{
  "encoder_activation": "silu",
  "decoder_layers": 3,
  "shampoo_beta": 0.99,
  "max_precond_dim": 1024,
  "lr_schedule": "cosine"
}
Rows from block 3 of the encoder of a small masked image model, named by matrix and row number. Rows with one number belong to one neuron. Each number is 50 + 15 x the weight over its row's rms, rounded and kept within 0 to 99. All counts start at 0.
After each neuron's rows are labels from the 100 images, of 14976, where the neuron reaches its highest value: "colour at peak" is the nearest of a few named colours to the mean colour under the peak. Only what is clearly more common there than usual is listed. The data: regions of photos with short descriptions (Visual Genome). In brackets: how many of the 100.
# fc1: MLP up (encoder.blocks.3.mlp.fc1.weight, 1280x320), inputs 160-239
# fc2: MLP down (encoder.blocks.3.mlp.fc2.weight, 320x1280, transposed), outputs 160-239

fc1.555:36 79 70 54 37 49 79 68 00 78 41 44 45 49 67 47 47 46 42 57 55 45 61 39 48 40 54 48 54 39 36 34 43 76 45 53 74 66 64 33 42 46 27 52 29 52 34 44 66 65 45 66 49 41 59 55 54 54 43 43 41 64 35 36 79 48 55 58 65 59 53 71 41 33 56 32 50 79 53 43
fc2.555:62 25 28 31 58 58 28 35 99 28 58 56 65 44 30 52 58 50 65 33 33 58 43 38 50 42 53 51 57 47 57 51 59 24 62 39 32 33 50 60 59 50 66 35 74 52 66 54 37 50 68 42 41 55 40 40 49 57 62 50 51 26 67 62 27 43 33 43 39 61 55 49 64 64 36 68 63 37 52 61
colour at peak: brown (61)

fc1.565:64 28 52 58 33 41 54 24 61 60 76 64 61 71 58 50 49 44 74 65 32 80 50 53 49 32 46 82 57 72 55 58 59 65 62 22 31 63 47 24 62 58 47 64 46 36 83 23 45 46 42 36 56 62 75 46 65 36 49 50 35 42 68 26 48 40 23 48 71 72 76 47 73 48 57 34 43 42 68 54
fc2.565:51 59 23 41 68 20 26 33 52 76 43 63 33 52 23 46 66 42 46 22 55 57 55 70 55 60 60 50 21 48 53 36 41 45 34 28 59 60 52 77 48 57 21 26 52 53 49 39 31 58 70 60 47 46 27 39 36 82 50 46 52 48 50 52 59 33 57 50 22 20 55 53 49 56 36 50 35 33 46 50
colour at peak: brown (71)

fc1.182:52 20 58 62 44 37 50 44 52 28 41 34 49 46 19 50 61 48 41 37 79 51 49 21 41 06 55 53 42 45 66 69 38 76 34 66 32 66 47 51 46 75 49 54 23 51 68 56 25 37 53 33 58 67 68 51 66 42 60 58 62 42 61 49 43 47 31 60 54 49 70 47 70 55 47 35 43 52 82 58
fc2.182:29 74 25 50 78 53 47 59 45 71 57 73 66 65 73 48 38 30 50 55 29 54 46 79 52 86 55 65 49 36 37 27 42 28 71 18 75 45 56 40 60 45 41 37 61 44 37 32 63 77 66 40 39 39 47 50 43 56 59 54 36 60 34 48 54 47 63 51 52 63 40 57 34 59 55 48 64 33 36 22
colour at peak: brown (73)

fc1.361:52 46 74 41 40 23 67 53 35 86 57 29 60 49 31 65 52 40 55 29 40 65 60 46 41 29 41 60 35 36 65 49 33 25 54 63 49 71 67 90 29 50 38 42 64 34 63 65 34 53 42 13 42 85 42 76 67 46 34 69 30 35 52 49 39 24 47 09 74 53 66 76 42 57 62 56 50 48 72 37
fc2.361:54 45 48 58 71 26 73 56 50 38 40 82 64 53 60 33 49 36 33 34 72 55 35 69 62 85 50 47 58 58 48 39 55 78 63 43 50 53 61 40 53 44 51 54 55 59 51 52 49 41 80 54 89 51 73 44 48 57 59 30 80 30 37 57 54 39 21 85 38 39 39 41 55 45 48 54 42 48 38 59
colour at peak: grey (63)

fc1.393:40 50 43 44 52 54 53 75 48 72 63 67 70 58 50 64 83 32 68 31 56 48 54 49 45 47 15 44 65 50 80 65 34 41 39 51 74 49 70 72 55 67 35 56 54 16 57 41 50 47 48 34 55 31 82 29 66 66 63 43 74 47 53 54 26 17 43 64 26 55 67 66 57 41 63 73 61 41 59 51
fc2.393:73 75 26 61 35 11 56 44 30 41 59 36 35 50 40 69 49 52 54 35 48 38 56 49 35 63 44 42 69 44 28 50 52 75 60 64 64 83 49 52 62 36 42 49 55 73 47 30 51 39 57 69 71 46 08 70 39 44 61 40 30 66 48 47 46 60 50 53 67 68 58 48 53 47 33 46 28 59 33 48
colour at peak: pink (31)

fc1.706:55 50 68 44 49 58 50 33 50 48 87 34 34 33 45 43 44 68 52 77 43 48 57 51 69 73 51 32 46 51 68 37 56 36 53 48 55 39 52 47 51 27 72 32 07 77 54 40 56 45 44 40 59 59 46 47 16 34 31 36 47 63 51 33 33 30 61 82 49 61 52 78 43 50 65 54 49 61 17 44
fc2.706:75 47 18 55 49 28 31 71 52 52 43 62 68 43 66 35 48 63 56 41 50 40 44 66 61 57 37 26 59 50 29 47 50 76 91 27 31 29 67 45 25 37 32 35 13 25 68 52 67 42 60 62 62 32 55 75 53 37 48 58 73 52 24 26 49 55 32 65 61 48 36 48 57 46 52 25 32 45 43 47
colour at peak: black (37)

fc1.98:75 75 66 47 33 39 31 44 62 26 61 62 62 55 34 50 43 63 51 67 56 48 35 37 23 53 56 58 45 48 52 77 60 30 18 45 48 72 54 48 29 69 92 29 29 57 44 54 43 47 31 42 47 40 17 51 79 30 29 47 13 40 49 58 46 50 74 74 40 49 50 48 39 30 61 35 50 61 24 52
fc2.98:47 50 17 49 73 22 34 53 49 54 39 56 62 37 61 61 62 46 53 62 51 51 43 43 52 61 48 73 47 68 51 56 69 61 55 21 28 24 24 48 59 37 37 56 36 51 56 19 11 38 56 48 69 46 69 46 48 64 52 54 72 63 24 44 28 69 28 19 52 67 59 53 72 63 73 48 80 35 19 67
colour at peak: grey (68)

fc1.716:54 44 59 49 22 44 48 33 44 61 42 47 34 55 51 42 39 55 42 62 58 70 71 72 52 51 49 58 65 41 52 59 30 23 54 53 64 26 56 40 48 43 46 26 43 32 50 36 50 72 75 33 49 60 44 55 63 17 38 82 47 57 60 27 55 59 27 68 47 43 48 40 47 84 43 29 60 56 69 44
fc2.716:58 59 49 50 90 53 44 57 65 31 51 83 74 48 40 27 48 38 35 24 41 29 60 42 51 50 65 64 36 57 43 42 54 57 51 34 36 67 58 48 77 79 43 42 42 48 53 60 37 42 57 46 57 54 64 43 36 89 64 16 62 47 37 53 44 38 39 33 61 53 38 70 48 07 43 68 20 47 51 51
colour at peak: brown (71)

fc1.220:87 39 43 69 73 41 60 37 36 39 63 57 39 49 45 64 58 71 57 42 50 65 50 68 73 35 74 59 66 68 66 43 50 39 62 43 66 63 51 34 39 41 27 64 81 69 56 56 48 47 55 62 33 55 28 33 37 73 63 11 46 19 77 64 34 34 60 66 27 63 65 69 43 66 38 55 42 29 23 37
fc2.220:54 45 48 60 31 22 15 52 65 38 46 33 38 48 69 52 24 52 61 69 26 55 41 94 55 55 33 53 55 48 50 28 51 76 68 43 49 49 40 61 58 61 66 78 47 38 86 33 52 25 54 71 65 62 31 63 48 28 42 30 86 30 56 25 48 30 57 58 48 37 69 64 41 56 47 55 70 43 33 76
colour at peak: black (40)

fc1.311:46 50 23 33 45 59 63 49 61 33 60 39 55 53 63 66 62 62 39 63 58 35 47 57 58 78 70 55 44 50 71 51 60 58 54 62 26 46 06 80 58 65 50 59 58 63 43 71 42 48 60 30 61 39 43 44 54 48 56 38 83 58 67 61 33 45 70 44 42 49 51 45 53 23 61 58 56 35 19 52
fc2.311:50 77 43 56 63 40 34 46 48 38 50 64 81 25 30 38 34 36 62 41 77 41 52 34 74 50 41 78 33 70 41 43 27 47 67 30 48 76 59 43 53 31 42 41 34 70 46 61 54 53 55 67 75 33 60 69 41 46 62 61 53 62 22 63 41 57 45 35 28 79 54 41 56 62 66 47 62 21 66 43
colour at peak: grey (62)

fc1.322:51 48 56 59 54 42 80 82 36 41 18 30 52 42 52 44 39 64 40 92 70 40 32 63 71 62 43 59 60 37 64 49 38 52 39 47 67 31 38 57 33 57 40 52 24 28 58 80 39 49 63 32 46 51 47 35 45 23 42 58 63 53 39 41 68 38 40 49 77 66 54 60 37 42 43 40 31 56 37 45
fc2.322:53 47 39 37 53 51 59 49 73 35 66 46 40 49 29 57 62 55 56 46 45 56 74 61 69 33 27 59 35 63 33 50 26 44 70 43 73 46 63 60 57 45 63 50 52 70 58 15 46 30 54 64 78 19 35 83 23 74 58 57 46 44 42 51 29 27 54 53 51 57 46 13 56 55 55 43 75 62 52 62
colour at peak: black (39)

fc1.654:63 40 52 50 58 56 25 57 65 29 58 52 41 62 47 47 43 64 56 65 43 39 69 45 63 60 32 51 35 60 61 61 76 68 39 46 18 54 27 63 60 48 57 69 80 67 66 27 53 48 36 77 50 31 64 44 53 60 62 53 60 38 59 65 30 38 88 47 39 28 53 45 71 45 50 50 47 38 22 66
fc2.654:39 65 25 54 45 35 67 51 43 47 51 63 31 64 46 54 66 45 43 69 49 68 56 46 57 62 68 39 42 31 74 54 29 43 44 27 49 81 53 43 71 37 33 40 09 53 59 60 51 58 41 42 39 58 42 43 55 46 53 33 55 69 46 36 65 77 39 41 57 44 37 39 55 63 52 34 50 32 62 26
colour at peak: grey (68)

fc1.272:73 45 54 65 70 55 51 48 35 64 65 67 26 38 52 50 37 40 44 33 74 39 59 38 43 49 48 69 42 42 28 41 62 32 39 38 57 40 71 79 61 40 51 52 59 51 48 55 55 39 62 48 40 56 64 45 64 50 54 44 28 47 65 63 66 55 56 59 68 75 38 57 52 66 50 47 68 41 68 42
fc2.272:25 37 36 36 43 36 64 49 61 41 31 31 88 59 55 35 80 47 26 55 24 63 55 53 69 42 33 32 45 66 69 48 22 62 54 61 22 57 31 38 34 62 65 28 40 49 76 49 23 74 58 54 83 29 25 58 28 45 53 67 76 37 43 30 52 52 37 33 25 15 38 51 44 59 36 62 13 63 31 57
colour at peak: white (26); pink (25)

fc1.216:74 52 52 14 72 56 36 62 76 55 68 61 64 61 55 09 43 31 45 60 69 40 38 33 64 44 52 36 60 57 56 39 63 42 33 63 42 54 44 26 46 57 31 39 30 40 50 42 51 64 71 34 48 57 41 46 28 78 42 37 43 51 64 60 47 57 62 17 15 65 33 24 40 35 48 52 43 68 47 65
fc2.216:62 45 39 60 52 38 50 75 41 64 37 55 24 46 48 81 68 78 47 41 16 49 68 54 46 55 27 56 39 48 17 45 45 70 68 35 36 44 64 76 38 16 76 51 40 58 48 36 36 45 24 56 54 57 25 48 39 53 61 67 58 50 17 20 50 22 41 79 64 56 48 76 56 42 72 46 39 04 42 51
colour at peak: brown (62)

fc1.497:26 73 32 51 54 63 56 26 40 51 35 85 26 24 73 40 83 53 58 35 18 73 71 49 49 57 56 57 44 61 44 55 61 54 49 35 52 41 36 57 63 43 48 49 47 35 23 41 46 66 41 48 44 26 41 53 54 82 53 44 66 41 34 54 67 60 60 60 36 40 56 51 27 31 26 46 46 51 67 61
fc2.497:70 42 79 44 29 43 43 84 62 50 59 37 74 69 19 39 23 47 54 49 68 50 27 46 57 58 42 35 65 39 48 31 52 43 53 39 48 71 71 67 27 38 56 38 49 63 77 53 51 27 50 51 69 83 50 39 53 35 50 63 39 60 46 21 51 34 50 59 57 62 38 68 77 73 59 43 33 36 40 28
colour at peak: pink (35)

fc1.653:39 68 48 46 60 39 56 63 59 78 64 42 42 61 25 37 44 46 37 64 73 53 73 35 72 42 48 44 41 64 58 36 51 49 39 63 71 60 30 46 66 65 39 56 78 37 64 59 47 41 44 12 37 49 44 38 65 54 45 56 39 54 53 39 33 63 63 55 45 51 30 60 50 42 57 47 19 55 50 51
fc2.653:55 41 41 44 58 42 30 53 39 47 51 41 42 49 76 69 52 42 68 30 32 56 62 60 38 51 46 51 42 25 12 22 30 59 76 23 37 48 33 55 63 53 62 47 31 36 24 40 62 63 49 56 71 57 64 50 24 61 31 70 52 44 25 07 33 42 24 34 78 36 82 62 40 36 34 36 63 28 55 44
colour at peak: black (36)

fc1.636:61 52 32 17 21 81 60 62 42 41 75 42 60 78 47 58 29 23 42 61 39 34 50 57 38 48 65 65 44 54 55 37 46 52 57 57 38 39 34 42 69 64 38 36 41 32 58 39 65 52 33 10 36 49 53 58 51 26 36 59 50 77 64 46 48 56 47 58 48 62 33 50 57 52 47 78 41 51 39 56
fc2.636:31 47 78 70 62 06 61 49 67 46 25 44 36 22 69 39 57 64 52 55 41 90 61 40 62 56 42 35 45 51 54 48 47 46 48 22 47 40 55 54 45 48 48 67 43 52 45 64 50 64 54 92 77 52 46 36 56 60 61 39 46 33 31 56 40 47 30 54 51 35 65 40 46 37 38 32 55 54 57 35
colour at peak: black (29)

fc1.377:33 37 81 43 34 43 43 49 78 56 68 67 67 46 59 41 16 56 63 44 35 52 40 77 47 54 46 24 51 54 67 66 65 22 76 43 66 57 39 52 45 42 44 77 47 32 62 81 48 36 39 24 52 45 64 43 55 29 60 43 44 57 48 46 60 56 44 57 42 46 55 65 40 38 31 56 53 84 23 62
fc2.377:58 60 16 66 28 33 62 45 48 31 33 34 53 14 48 88 83 59 50 61 68 49 55 23 61 49 57 69 66 63 66 41 50 79 44 43 60 57 57 43 52 57 38 51 31 51 54 35 17 61 64 53 56 40 35 53 59 40 46 68 48 64 32 26 29 71 47 46 50 59 34 52 35 54 59 66 46 59 72 43
colour at peak: brown (61)